config.toml
model = "sound classifier"
train_examples = 15625
win_length = 400
norm = "layernorm"
layer_scale_init = 0.1
inner_norm = false
expert_mlp_ratio = 1
subsampling = 4
layers = 10
loss = "cross_entropy"
residual_init = "scaled_by_depth"
optimizer = "muon"
muon_scale = "match_rms_adamw"
learning_rate = 0.0072
warmup_steps = 270
Rows from block 3 of a small sound classifier, named by matrix and row number. Rows with one number within an expert belong to one neuron, the router's apart. Each number is 500 + 25 x the weight over its row's rms, rounded and kept within 0 to 999. All counts start at 0. Numbers have three digits each. After the name is the row's rms in percent of the matrix's.
Before each expert's rows are labels from the 100 clips, of 14848, where the router gives the expert most weight on average: "top examples" is what is common among them. Only what is clearly more common there than usual is listed. The data: read English sentences (LibriTTS-R).
# router: router (model.blocks.3.mlp.router.weight, 4x256, trained with AdamW), inputs 0-255
# up: expert up (model.blocks.3.mlp.up, 4x256x256), inputs 0-255
# down: expert down (model.blocks.3.mlp.down, 4x256x256, transposed), outputs 0-255

# expert 2
top examples: voice: female
router.2 103:495501496504526475493498484516493478515482543476535471503507500526516501465480513480483479549493487486502516494482526492535526537521513486490506525499430519517533419504525561512486488459497518535528530513503520519493497491522452473525475501493509505499543504514482521495485451510501514540529465526470522505481530518502472488509472514503524494486492485512524499504526482492511497522511497492521544516541470468514472492521448510501505498488484505521551534495483500504490473499523470486494514488518490507504510475500528516527499491500485503469478505486517506498516481523470489500534420483457548501479510484512525520498495552505549443464463512470484511503484483495497504475471510529522518511457500512479438445553541507448506483475497474485415522517507454528537481552535480
up.2 103:511510489495465476475484516503502525502480487482507538508507482495509443525510504500472470465477479499489504506480508518547501513492487534452459508504452508484519522521511475485498489499506502500497505438518448552496517481501500488471523524534493536541513499465524487527536508508470500465471527487508485477490444457508524465463525516448449552482490507448511552492499549466487497526547521541469531471511515482498499509534498484534502531489506481525498498521504499511512496480545538530498519533517493502515530473518489497504473497456502548512489510463481479501494476489492517444474493449473508491492544491506527468490501553492521472523484497485521512506470468477535530453471562495482541542508516502486542487507514522493501489510553477488513529499466478534552459515496488
down.2 107:517507512525505502473517453483478496509453509507516489494475515463495473476514498499475485499515514477483499516507498464528497509510539474523478485540547503537504483483498505504455498528495431551453455517482521485520507495495495486529502520483467454498458532543488501521498545514500486507497461446506465504556502451545519453505472509511531510503521459493502508496496535506499485478498464504506514505468483449495485496478493492517498493494486490520480525490513472557530508494469478517481507481490505475522503470501505548530479524524518485460526495523462543496521477425511495520527516517536488497498515488498499529514499483508482458506520497483442487549553510493483530488496546546533500519511492495533505554570536484530538508473505529488506508484473550504487520541503551
up.3 096:508478490516515533487493476518507503486498510533496543522489536519528498521492538464525502566537480524480493522516496448530498482531482523480486480495453494511490458487478537517503475509515488497488501512558538494534518481545474495519477498477467488444443469525504435450441483477549476524503493488483527521481518499466494477474521483509484474547509521479541524495491505520479437531512563495526544499494504467515462524484508506529517469535520499520454503509523506468502506485480454491512502463484524481473501488522489492552536517517520502512497516485470516504445472511513477503530514489529491469506498503495511512516490498500499509478491531499472493516499480485450499506514539497505471542500468518507529501522487504481470499516498443504503516491531497493553443529439527
down.3 106:515478487487527510495518557514486487535506485488483512547515536498564539483473508522509492503472484521513477468446499483503474488538466587490491542494513488505525490529516459490483487507516506491462470484484561470478500476538505481527503503475556478492483485510468527520484493499487550499525494531509497454511476485512496472483491520458528521504525512440494519469521535489518520491535460485493523511510497510503495467496493547477493516516511449497505486528510520476469430489484519507521517471444490497536479513496507473487462512531456527531489550468490524504483500502505540512498506500544501501506510525479540483515515508517570532493488500466484483495516463489484467480533489508484507548523464498522520500499456508451525505498505500475517505512471486503452514522454466
up.4 102:503482498456489505466488468441487536491459504512466469511504498524537505553532512504516520522502461525462518502509494503461451454470566455491481470515492486505475495498512482461521514468556525533464486490495515535513484482511508514480496478521512489511524495548481492486526531483496462497449453461487537495542486520492487473528503414526490525514496524498505491526536515449499506492498485470504511526529519511495544489548476485505510519499485517482504502493501481498529500526500449536489546448482483489457457513495512512528474530470540507495540526519471501505497513524486464499539521499518504496524506493474527510536492517483508498496525534484518487484504480533520469514505503502507499526481471490494442532499507542526508528514526491437443489532539473514501512526516509
down.4 102:526488496462527505507505499533518519510499512523494568467491497514510468520533510509521513475500488537471494506474513513472487533487493481493528476522521480531555513517519547514542492471507549488501482482469539512469499540516485478463482481487520496520495496424499485485488494473479506513499492551470493482516508519502520497473523505499539505473452527486450524480522415514519495541489509516455525466475488485503495520519556467472488497516510478519503473514514496434493514505487509529535501474518489478476512472511508473492518485474530507529540513537485476525496528495467500489508516499540508550497478469439537511536500532548506490443450530491527505501526507522520460486499513454537493489516488483458510469506458527504466515474504506494479516528533496531478531466530509
up.5 091:484470486548525543507540495532476496479474517494493500457490483504483537489489523471526494482477505502447516499480455517526493526518508527476503535519474481530497469528504504501524511443533454483494486456465552529491438476473473479522489499532526511492487505536490464468530531472542496502511484543490529468527526469521519509507494509501494523481438501481482547473474497528530482517466496509494476492505516471488496503514508468540513474510495529530536418516524534527508479539483452444507519481515494531468507472534523514477508494494486503475506502506482467489507514489495514474495509492526498491463470517488498503517473490511523496499492492476468493474520478491498543559448531500504502569515474507510509534534530512547477492554518460490520486513477491463513535495502528
down.5 089:497497485471545511520472477458503479495519499527551483495509523513532482489529485517519502508469494492521543495466538542496478515511499469477449505526451510496528485524524496508488499521477499491465487545515486525514448442467530482509486497442505467511466516463434512513517504527507501470457487517458485509485495491459474490480537453535527534512493510512497481505508540487494468493488512502534506457503464570484523498531499516495460546478456519509450497525470492505495464450518464550509499516511478493523510508485491505508525494475535521467526496472467482497511480524496488491531504489509546480530517494533531483548483493533515506532493545530498522536511461506525498484489478474499532526462512491508469490498536485523504454442537495463505514494522489481511512498545523
up.6 102:543514462517518492473449481492478505535512537522526489484541517547507515567513507476506522527513464498531481518524493492486533493434483508472500527478524504497466489522450507486547502508498504458485472498483519483493534490482511531497545458513485435521486494534563478543513506517518508541504508493486523514448515416505493515485496462501469463500505524469522505520491515495496479538542497488509500473492506472520481539474481483517535496516473472489523531542525490536520481518463512481462492506514549448508473495502527499467478531508489483497509501516533511513489490515527496484496491524516472496477451500510520470471451508470475443537479521514475485510540438470498463485503473494544466501515532505496476508515482513533493490513506490508512510507451500499532508478495517
down.6 091:526497464477496528520480462490524500501522523477464517465495490493536530466485521479472472468475538479462511486470487496509439497452519468490486484499456482545500513458528469485504489482459476476527480471504525525477497474479500474500512527541554515482529511512476530484492470464460468522505499495499445502478453502492536454537513499517494484493501493517524471465518533472509486516497496486494489525503476573530498491525530462487525499495569494530520481482449497545492494485525485479524504513467485518501509542526465517536444498498503482508505484486531440503497523514524501495494506509542481446501560499484463513487475497557508464496516509487447488487506527457516510518493480511517531516455510501530535495492458498516523510525490498522503467500481495506468512478537479
up.7 095:450536461535465492500527500477495494496531498488520468513475478518514516477477492523505478501503525483479504517492491521520458473514474497499480520463531482499534450562459517491503478495483525449487503501508509523499505476542510498478535449522532469465525472507511499549490519512534522499449523538502499486495475528484485521542470489523522516475533523512488494527545514529541501548546512498521526466460485499517524497496504512510520446498498486439484526492545544451485480477490538513498528540554496470470493510522458501538454493474476511489511476465475512517460537497488536498509487499480494514484497488450493502488496493487482505489522476506471510480456498483534537517490504489475461532505537505506524475507505511487472540504453490513510496433523532502559527501475483
down.7 102:495466503495520493519495545499508495534465486527520439548510494527506527541518530485537518518490557543501543513451495467486533481521515512492487511508521450494490489480461509509522491459496522523473505528486494496517490510469527507506504530493506478502500489485507503515495523540516442515507485500481502506544507502448493499578458536494502544509494472505492484493521510491478542523516495512517480482518513458493489475502478493482553513526519495512550540515545501425522521478527480485477496539499499474502508501503512542513512499512490492498501526467465552553493495508512487520511536533416488500500504507464491501495496445501542492513507513480521519436512486512499492528518537438463529502474532508502520504506514508489463541516510479512493483523514473492494530525489440

# expert 3
top examples: voice: female
router.3 107:536512487514516479494506527456546510507520481538488518522496480526517516509528475506528522516519462503491443434506523500474491473481511499474486498503532477523492505527441486523505499515528487559488512457518475501501558490468514479481488495532485518505524490519528504521499526483479497451511468437511504497520518468466495514523514487515480528514531512489500530562459505467513532461534500520537509497488525484487490524471510516523497503513481500469519482499514480511531568507478538531490463492516522490491516516490520485497471511468496542513474501541532502480529474479488474483504579500537504508480554529510497485497533449511529544514487445537515473478506507469507470527518505476516502466534507510503546528465452492561495490518533509489459482496486471502501502471464515
up.2 093:509478540483470508456498479486517502515548515503556539551519507481455533467463541506534528481465534473471496491493457510487501515542510465492506497504538497468527508437514508516526494494505544515535507510522516476529482481479513498535482531482465486546514531508496514490531496484481549523490485500538515522521471502525497499507502517472526477541518451504450518493476504517503524499506507500491542488488478504535471478532473490525484473476522497496490508508497524509533489513501500477464507463540502528529468463483471513522487500520501472470493460481485506501458468503534430477536470451501489491503500540511489492496535470482538494525478506425512514548541500476532482494494483509477498456483534481542465464474455509478515506515502511521497482557500471504501504465467496
down.2 100:523489502477520529462490535505474518446487562486523516511484507454473527531507499504474500539488531493475450495515506423502494505514478500505516491481510495499511509465496482492529508475492512587519465475516496512503491481489502469488485465508487536476494495482517545499467575513492471436536491465513515487462491490486507431495502520506504496459515518543531497506479503515505523490486522502532523475458511520528486486502518555487471490507516501517498468554471498492482504466501497528489480512484496453490458536505527514574468519492551522506503488524512493539526519508518501539452516484523510499530533452481525502473495478479483458465501505514512546496519508491523509500482500457524459479505486504464503463491524484466528489472482479517496471481488509492494517551504512
up.3 078:464525536490478477507509554456508504500502494501472504486522483505527484519523503494494528453544495531459517505559506480479499519504541449498516470469496467527482525472507510512498463474498516516526490497489529501492516512505504500508476515473496519505489510482490492490504518485507490502551459505516465510477490511519503480500510508495535465483471543527529499470521525498445468499552500553478518489497551472523477478550530479464520515516547493534517482510504541521494498503544504484479543477492482477505476455488503466443489504469494486493481501528514479485548457473515477503523493481529519523518499509521489483502463480456539527524537509487526481473466464465458504529476487453494510493527513539569502499409482483497505507481540513484503493487482502519508491500575515
down.3 095:484510502482472507488486493526495501482511498516501494519493488477527514502506512511470507472560533536514480503502490496529488526506528459479525519516569516493475509487509507499510505504456496508505471511491507553472460501548493527537513522508518537459512520462477513495535479491528490453507588529473514520510510530457522523549512542534498495526535543525484532505504501490496518529523539499498496493517493466489506533505492542502498551481521499526452527506499506462467493480508507504475524548512488549536507503472499528527456523484509530510461514501480516532503511505533505509499513491495522519553473483484496462544544520504456536525505537494514473541519525452511505509525488464523536517478473479532430522512561475510527483466488493531490527526476507487533495470512479
up.4 107:495537509481493449490446473499506449484499538490469474534525479487494506492536495501550500493473483488513519499503467486487528526476455501491489530509520468512504497487520527478505527484484509488498483479562509515517552514472541535522510484490456495533539483479470490484491490480501507475514487507494520485530481487500513507469478499485459499467538508474507438490496481506553499507511519511572528559529535501498528538525539464523495530504523485520529476477546504467522510507498474510434486528508504492549432515477540514469501554493536555507516472454488474526498509473525500527525504502505474479495522505509519533473474471545495518478500500493522507500485489484476498467498496521482490483540504475486476470537474513547505461488475501457484500490521453477521504462476509
down.4 105:499549537497472441493507486498502495507474540499507484510511477506463470508519535517480525508493527477509464472468499514493474502517498523512501472513484497529512505486507524519516507550475495490527518509495482472509482436496515543508479511494480496495533491492468531533525511513531463453535518492445452480532485497496509489491494523538462482518521461460478514466533482502492523494483528497539514514445495463483518544503523485515513497501500519520498508472486486511468482479500511524494467466497491476508543515485499476452503464497501496449522471527490493523520498480467535459489505479513475514456540500485462477502478504477465519540519472489490495483525449502516503484494497499516497557561490502473527563460509449454531458478520485498512457522488568530527463555512527
up.5 096:495495482531462524476502545507489492477491523497475533512523505464520514488536489442481528451495486475453505493547477507520484521528471490477474478489520459473482524487487549519482543491509522504561517573529526439494484536493491482511511503481492490470500518460492486517494498490513505486507461492497502513502487433543520460512502483557511556490502435452479536479503504466468527472514502515524479472520535486497499515533508509537462471530460527487437536492481529475441523541507498507528503480467494534538519472504559501490467492538505518502509502506488512501507506537542507491509519508529519480512467495490506497452486472482498491475535482491509484503485476519496509489497509527485468521472507525485465508540533507508487515518485521536530503478518489492493457521516497
down.5 093:492524515482516470500509498480492521490486521481501500520481547483487487503472475499531549486539548460534553515533534533478506482532539502532508523450527506516492485534544459525506514444501471521497520451528495513531569538477518497505543468493475530531513504485502480523481487502473499555526486507466480430493537531488477504491489478533478456496572460510488450495511506492499550491474459527500514495505451483469508535511528518512495486464485510462535488529500494515481538546491471480511545494485520472520514548518500495507463509480496502481472508494504506520518517521516504502483493504516519529507511475500498512527509543515516531461520490521496471536475473547510510508502489458486486460443525494488480480529507531487495475491542478491474484482496510526516490518493465
up.6 105:487549519483473495496482501495517537481500528457496494514503500484476501491516486549519513480536528506494475467443487481514485506513516462521495495523515487502483496525519449511511527545532516535484486521507506481487516503486485482529499514507531462542546484500499508472522501477522511471488493520532464481494521499484537457524484503499485507502482557466521497482496525484493493535511544478469471489517549474487547505522539515493460560497512530465540478478486522480476495501467458510500470492520448548517479518491531500459489477531485529500494515503524490489478485497475464441505468541527487513499479471531532492511498500460421532510511541488476493484500436525440536476521534519480487499518504493529497545484526504505488499463476500478497475571532510511494467481500540
down.6 105:498509456501465449508543520474553494493461507503499458512494538503488461526516500502481498536560434508498520505498501537488472494504486505501494503471482530436513491485469466493453501457437516494502504500492519560512480534518517540492519472501504486495507455514544493505557491493509509517496498458506503499452491473505509535474480480513513478506527499520520455475511497480476484482460481497498484522488514491482505499559504473524521500533537518528463526516469504473485502450507485475515521541482501478507506522487474513517511494453503486493522524517456482468441508499539508496512503475524524443531496517504523482537530475484497467468502520480502484497482525500520523492514525521505532481487490507475495527514470509450460479532466517447519521538445488509545535475511470
up.7 096:500509467520452516451520514517495514545515492485498516507504448511490501467504529524478485502527493530477513514448475506564502504495469501543520505505496530504527490468454535512523496513530496518481485497497515468486451464479541472507551498501479498478541473503496506490478517522497477472484500512489503508529488530490529538483462452506501500496469499477506465501485454522526499495496472465489547535504493502521466491506473456457473532479590486475529512559483495516489459479500478500524515489486483443481561505480494522519482505515558495523480488484496515482491520522538515546542522518473493506504505485563508500545473517479509464500503535487494510503505518496496529494449462498504478525485530481490484507497468514498497472504520468521442535490472529518505464536465532
down.7 108:497490493457504491509500499504487485472484510510472495515486482481483500520525473513493510500480558524450483505491503498512503534477599433492491489474518512509497503515523505525447510500523477544501507458557472485523523532503496479489511523474516495471458510495537479453480445520473519492515502536483487520522558496466501458512456478519513488510494467531524501555498486499515540525525505505531484499538524495508497517535487472498509496471487492519484505539512517508500458459481470504484478502534485474496511513514559459489482528485476499530464503523496503499507527484533485453507487474435477511482494501491496537510531494446522477519500544496506514505435530501443534495480487495505478499507493494503518487496483464540559511471547528510460490500504513494491556526467505

# expert 0
top examples: voice: female
router.0 096:486517515465446502490503543492463521523505524509473504473511464489492513487480509521492540435502539501494501505528499496499494489552472508542535508509534516484466549507516502528467511499486527491529493528495505528514448523498484528510545512510490512495465508513498473520476518510506513498471519511496489464495475488505495530495536495528510478446461511478470460451523523535480504539518490518452511506466517500482584509545536504485475504499505518510477478490485527537536502497479486498488534514513503524546506528511494502486504488526489475503541549530488496540470451551494517539510505494471521509503450493438487492539523516485466534487502505492526511498485504556513516489527567506505495516489472474516517563483479468495475479484491499500548479469482551531478475497453508
up.2 107:477501491470539513515516531493460507494485517490492499501517541487533495499470510507545545496502480497473476525478539484479489459461484506478521505488488479514453522508496502544486521514493516524545487529484479562514508498520465504470494503506479503459496495488480482496467501497467538467508488494522532504472516479471492487435505474480492504476508458488507502543530459494520514478479555496472513470456521493546559542466480493482492471528496511508555511501447499514487490482531525499469465477497492446518453512465453527487513499504501480473501551518516511529499473498529522497548497509471487512514520475532472486468536500472469543517509517471497497491499561518535550498497451514493488516499499546495516526487530499485533549475457503501526552525450490516518506520468497
down.2 111:482473473521463497503479510481519426518447480483493529512481487484510537530548536502504513501503500483528497511476500550534477472509523516506474513488479477508513491478542468552507500486502513520527523469527510496505469541465515492509513496478510483521487472490463521520506527493475523467496507466529487482520542500502543450484503507516464457498475505485491527494534498473474490520498490497503492505473479488437494502508495554497478491511505439511517496510502482471425494522502550488498528540495509494451489490475512499524454506510466480513519508524469504489444506487480485484514504507509536491524512511507539511526536516495530465491496486479505539528537487513514517492479527502504546505478452498512498529493442488493542553472472558456523507456510557493499485536461556
up.3 107:533541490496472517509498542489528526487510500503507480479500513501496493470509502486497498474512525552484453547492487528483475503469451491541496498502547490489485494549516508500510483463474488499571503474483531553480486508544482524503500523487500510536543463424508493522494504504529514508530495480559476493510512496480505495473476512500497483506505481466486470496490533511538527466504486519475505494520549496508505477457498522487511546465530445462504514460465544459508480509488494533440522479511538497495523452494494487508527553516486491516524515532488482569517471542514509473500485490495512514527449485493513452513540547535484478466530496503498522478465437485489504539474488477497493465501522469504532503471532477441488514505484508489498514478485500490493507502503490
down.3 111:479497485531483469513490446520506488504528499505488503476482485488438499513507517500517517499479486498535495529498523494520469475493508515465477528449463472539495505546569551520503502513505457494509504505509481521558461493514514508464511461452491483508521496518509513495464467489516525496506453551463501491485484545524463552507543478537537462506489501493492482461503502491487511500449532493473503478502530503506488472504518470528528497481466502491466477553496451497515502522494540517520468483514504494502542497472486522496488489532447528503495484498524529470502481545497483555521534485480507484492454453527476438511508526504497514497498519504514541476539514462533470492504502526530529463479507497504544449523515485481503506535447510521509492481506520515515520513460459
up.4 087:541513505508525487539515495481474469490499529501517518458470532466481523535504501505495535503521492478477521479490477487469463487496503516480429498465483477476507430515481511485548505487466514493447506476531480452498505499536477550530488530495475537532471492479473501494481492521469507544514522542487465499490509549500494519511507496463510476478518500515511460471518502536482479469499510521523483512484478505458542487518457499487499551462518492531487469457488521505467494522500511474482512502570476499480528562446513474548497501473514492527456489491511460522475533541488490476465507502512493494524516527475528524521468513491484510547522520500495531481501487482506515530489474514524529504544506525510464469567489516512533515458502462514492481513505521498482486546479510
down.4 096:515509534493485533492511500495483499499457508517485484478508502549504471467442494504482511465544492514483502517491472477493497506494544466465471484501521459534480503487494502504507504477509520459485494495510471507528492468475505480502477495529523547485517533511513500489492527525524486502504496537492472503483508507460547526502515537469524495479506536491487501502483486507504453489540513503530493515517477468493516575497504477491448515508513550518481495532482524501527475488524497482496505510563479468545528479520496477502497497523526454540450480486490519493503503533556505551505480472514464496493500539484523509515552528490480523514520489472544479508443533501488426483511548490510459452485509490465522480472510461506471526504558500522528484514534578512483517536513479
up.5 099:486486470534486492511513459489507523463512519498514503533471442473532496476498501492520523500531506478502502487532495550474492481496512474488511458547475487430507487481541479483512507530456459513493486516493518498495491492482455514521491529530526506504504526494460523550524430526483512472445513520538476513495472526510496467523502531498517496489443482509496480496522477489512496497502491491459525507540533476529484518514533507488570492520500496497496499454486439499485513502532462466509548508494468481534462479477527472518458519472511467531501554490543503515495495491500502517495548504523434498485485517480492492483511495473503497487518535487488491505529553465476552529443484483496459507510537549486496521505513468504485493476527468507513538505514516532500516519516532
down.5 097:516515498543485504500514480469515454478475479463522505553490494517462509484476493514527537478512517506488517508522506501474451465522474503475494516561471562475522511482473489519485497496526474476500543533504493506510498464484507487476535468469493512492515444530503477475462472509495499510516531568492516495499527515493488488508478454508539488466474458530530468507512543486473483493484467524527476563489556521504466480459459481495515484489428492499508464503464507491439493511524477507470525479514498502510525489451531483482510545492492488500457459492520492483495503493501509500498457477481514505492484528471531480528500525486534493471465483524493520475481537493475539480506556494505484506488506497483520503486494438565466499481490536540522500493477509508523483528524518
up.6 100:505485461480516507516544441533450516516488473522459504467512531496500506434478498501485519500492511452491488513489471518477499510532526491442494538475510481449492489486466549490539499522458503543473518477461473491507499486490538537499548502503519513474489546472510531512513523511499535489479480525479538514516482472561529484516485464512491478501477523520534472526514504461512509510542503517473475546523508428512470482507495489483504492515535488493471489514529498495518503532523527523491539525502467508503440484449509510496520464516496506504462484502519504499451487479545459534499490480473498509472485531495488486507481513514515486465473483486581506471502484500522468511487540509534534524496491491479547552511503487482495487467508489531502505549501490528530483508493488
down.6 105:497489566509489482500517517472486509484503484459491486512509539491519458461433500502505532532500483467531508513511505485480507458524452492498512508501520512502536505489439518519520493502475503483540509511510490519499509472440521483535532460458517563490533465499479508502544526525475499514505518503524557476489464507487480517497475526534504515534508543525478501498502478498490515488502485503494538506454494541537549515505470489505502472504523554505504514474542501491509495529493444491491475523483500510445525484548496498506489487549494511473519509454478476521461496515455458506512471492537531501526550515475526512517503513553486481449555496472478495533487505488488495481505491486518516529515487501476495553532511487466495490463507511507473469451474515501491532526462537
up.7 087:484517543491561489487510540454501487497486460512467533479488458534545494518514508477497478543501491545504472489478519474517508492511493516488476512486504487469513493496531496444473499515492504520496484492485482527509451506535487508498509498424511478517534502509496533467475518521505499529494523487505525517464540457489515508560491469447530513448493544469523500455505501525453483523514515493510492504456530492492493477494547536548488501482506463500517449488503508494491466501501506491487468488503504525494482483514492511512498447517511506484530508494493478516481515478513556507515499491467499527492504502492516478498542461488509498548523577532538436525528563486479484499466504510487482509497549488525483490452456512534497495504466530472488488464539457527512503509489524
down.7 084:523518519506513543504494484461501480464479496485519526479531497527490498512487482516462468511474524514529507483504527512496522528535511513509529454525484561490538516507452503506482494479542500496513453458487501481441480517485504512531502449484515482525495492519511481485540476483517508505462525542466500499503531509503494532506499509513509497496523489493585501547498548504489552494504478510498443542476495501465500461505478521503526541503550486512518533482463472469517499509502512527506495479500498487512476522490461518519493475525517513471500516537478497505500524514524493512540448518508449505524464517497505469479486525481516515506531508473459478505475473416483484520527515527518468489499523523541503510468524495500496553528475503480490507490484459478432498486546565

# expert 1
top examples: voice: male
router.1 095:478477477502472529496487472527481516474495511461496525495514491511510505548507521487523527512486494492518562547486480514468487525505517485472515497538499455483479555511517454448522504499473487431474469520464482471509467498503503481516478509444493494479463494522533517496534519538489479477529536461526445503515494524452487530471500461495504521536485504513488509479524517522482504490482465483454478497520491549495481490499539482463513511512497470496469500463489509478498469500523556499483506467521498475466479470503459509491514533509513484516501509456495474517524587514487522478480538517550491515501519511503487519433461500509466472536498522499514513517511503493499543516505501506464462489511500520503495450511521528528501527521503486492592489500495529483475491509504517
up.2 096:511499463516553461535513548546508555531519483503482467476515521519477478513527486500525490520494470515518501507504473476558498513489546482535527522483506521463461484505521480531498504494495497530466468476542478474451487503534499513487518499536503488509472464526508519487468514526531505514484499480535473498473522525460497479523501493522473498541486483517466460512542494500481489504526452493492521484493497504443514461499459512517507525526492486525469501559521499496510478494496462465530466523546475469467478510452503519479542518475499498463480507503505449489483494525508517445548504478493511510485492556512507501482492501500521488467515523489464504516491476535466538516525518489454450462522488486531484483490461541481509496473503483545511575492529501533497494522505482
down.2 108:467524492500540485488509485472495491499495534488502501507492543529456516460496510516515493492528486469510472498519482500477483502429567503519485522517487505464494505507545543491467503516528491488512506525497513437501531450487533516491477511483466508497515481506469495479519523492517486443553540491489470544447524545521500504506504488555519504498492507496520531496486522503507511520501485487516523511498516485523509453559500527535498523500483541470514506503457495479488505478548425465506481483513509490517486485512545457547498474522504482484520547492487510521506487526528489554492505492478498493514502518501522496481547523527503527509517499529493483511534465518457479508496527546512464549457492488535521515495517527534485535539525503517485510513496499460450542512555543
up.3 094:501497527491493497462467495484476499463516488508534475487465501514493506508523528521533441492513511486491466498524505482548494502511539497494495482489529469505497514490451507496537493504536502522503503495482524488490444472498505515501474462490493494462472498542473515493494500486429485487496505506488497539501499524501542538532494495479528533524503551495471499458533506466518479487520509512518463495461510481522537501469467482485453450503476435514520510493475489496480504500498549448494502488467505525509468555482549486498528546478502494527547473531483499512521501552503495515470518500528458483532519460472549487459506498490502513507481461514524525514461479512538485533483453500517509464494501500568518547547490512513523534543529517518531476540515493510482462460511499
down.3 090:499509517514503480503529492518507536494493530482486531478480495523509465473536504499469513488527498494514520501493525511522534497471486488492495527520422511574497499533512518503502491464499504528462523463492490507461531490501453462511485492515508483484483491464515509497455502497537529521497504514527489464498490513484459505513526517518511482494519487516501475499462479495507499458463471519519519512518460457502481467495509519499460481512479504510444462445533519526491510520518505550478531473531534534480490439503542478532555497535566489535537516467494457491472489502451519507507467502523472483508453510450538512521444464490467496513524474500515494481448499510487511487511476499533540490518531513509525527538468493515496485469546497473501540478481451513523495485481521
up.4 106:496514506491476499491520517501524503483513452535511473507481528505496461472519518467511460530480466484485479495525495523472493483487506460456492494446522526483494483491499479504501474540508492495516484557438474472504488492453534515456518530491502496533534512537561469513531474485492488517507539514499504511509486501510531473502453528475541521527464502501486468538498514487529487481527496481488496509508462501496528473500447523518546542495477486501493486489450489497474499507504488458437462518478456512461498499499515528471501524499501516491501510498501519521486509528492525470539483524501455555503519477495494476527483559488481469516501491465531542492503548499542530470520480506500538451528495507519545475525523531494491492515513444512496551516477502503528473569468524
down.4 099:480485517480477497486526482467529529484450488506514500488507501485514479505514480492474484499482567519471515527495516497469561514495524506504494518505538494478448525494496511551508511476496488505503498494534491540518493493459481505492539484509520500518478528511476550502498511493486532489481455504515483515539521472483467470477485474474516502500538506522451514510488482494525487461541494486507512507482511520488485501541528486523518454482509511519486491485500470492503519546502483493509493503586480474524467493474545474523522479513489475501498543529505517478481489531477500445527545510476494469516480500530474518518516491458545537538568548526509469506472470506473468430478509493491493482525496506498509479508484545467477562453499479514500567481550475511485485504527540
up.5 098:524484508489494469472506485503527502468483454501452479489496524505495527482489466496509470496533548498494516530447537477502534469515510466485516474535478477518502492472469498514493473520464505499485544495466495523505503499437484497479449522496468511485503488539486503463486552503484490478467501494480507464458466438513536507523527481533493499516465512488494527515537539467468497520499491516427546541522537533504520515537524523479521475513491457478479463493494515530520500531470505452550491448483504501499515524511474510490454506515497464476528518463523528557515464473480503491500497503538480502532517513498523527465502466490475532496520502493522525521534489510520495493501544530494458500482517517505510498523525505518473497524494499446492508554512501552487528533498543
down.5 111:523477504523494453507506465516547501503500515519513520460478524497532504476509508483495473542536464553481455481499511525529471472493464535450484506509483479486498504504548520503480491470483494486450485521484535546486522478496510498490525456504490505474503498483520532520508495496465503496489486476472463514525465504525472496457478468452456481521500533475555527482472487511505523486549500514501511527511496506497511489499568488506526490550451536488521521498487488460507510476533522480495475502498507537491480495501466482455459497537533467499491442512502481496528525511538520514460491512515515544500507502493510491471505491492481504542487493473451487454435555447524506478486510477511466498534437492499445527495488470472479537509470480490507462525499511500503520518494487
up.6 079:475463464445482505496476528504511497547487493501482533491494455512495529477489497521491527534513512467551487481520497526495499503543445525515498525523519505502510486529520565542448507484523494530483490513460518512490479504471547473439480493506576481504513490492514521469491504513546507531511462480493506499507498498455532469453485502476513499489501500551537499503519476487488512553512510499557517512456498486471509477467506497496498494479517528504540475482534476500491537465503483496502496486557477503519492484487480455487495465506509486518481486518497485500490489556526527498496498499424483527516490521491505527499502493474476494497489465442449491430523525502538503468497489520464520525489495532522478467518486495513506510471502520519501527438507512523472528496486552
down.6 093:521473519488500484504504422547481472491467528540518458516514450480495460466498490481518524494489465499497532497505525505535491486493504537499494518507449476486495498517458465498477498515554538494494498428500521491529486487475518455485499439503501500481541514432474519479495480509465506466511479496520494522517497507472537523459503520497527507479490494517497457509460489472476496509536454495548489527498489507534536468564550553520548533517499532466473512500460530491495474518501511487494535519533488511519534525486498493495515524483507538540519535559495528490516512484501483438523489493509514525471498530493474519491481502517506448506473510519508488569487499506507484510535532515516507497467483494477492485497493541524503494500491479525520488501493509488453504484500531
up.7 098:487472550496499510514504511490536483500530532507524483524470527495501508522479501522542450474501487500492508508514491490490504530488522516490474499492529483452541488471530520474497497533507525526509539505495490485532488473504564502519526540507483485482467519529490506528442517501529453511495538487527513522501495472504495538512513437569494488516522468478500515529535520486494455557486488507468462516501495510497469453502489522506554467469529497478491534474479459558492514540508559470457502517515509475474476483504503506508482483484529469478526495485487481555520452526461462483491490480476472499473457492485476517467484465521483527473486512523534514468492459513489521517481490501504500458534536501485466522477493503557523508513495554524470483487499494484530458529491490
down.7 095:471522559445522497484511438510468484530488490487478488514518471506518515509520481476448515479495470489538523512454481501495468472492439463539487499503491474493499502520490515513466503507537495526529471478533490540506483528501480473518484533499491542508531479534501521510521525516480530543501465469530506530517527499509473467501547499533509483458535486483488484535530508493495524508525484512501495500480521483516493471470510485508463503499490500494509499492481525497483496510492450514492528466491515486487486464492441479439458488498491511500533530503511506506515494480506537553484538507467492466510532525517577494511492549503505499493526540492519512509489474456529523458485504493535442469489562478490478496447555448550500510522486486492497493460482505476530506495496527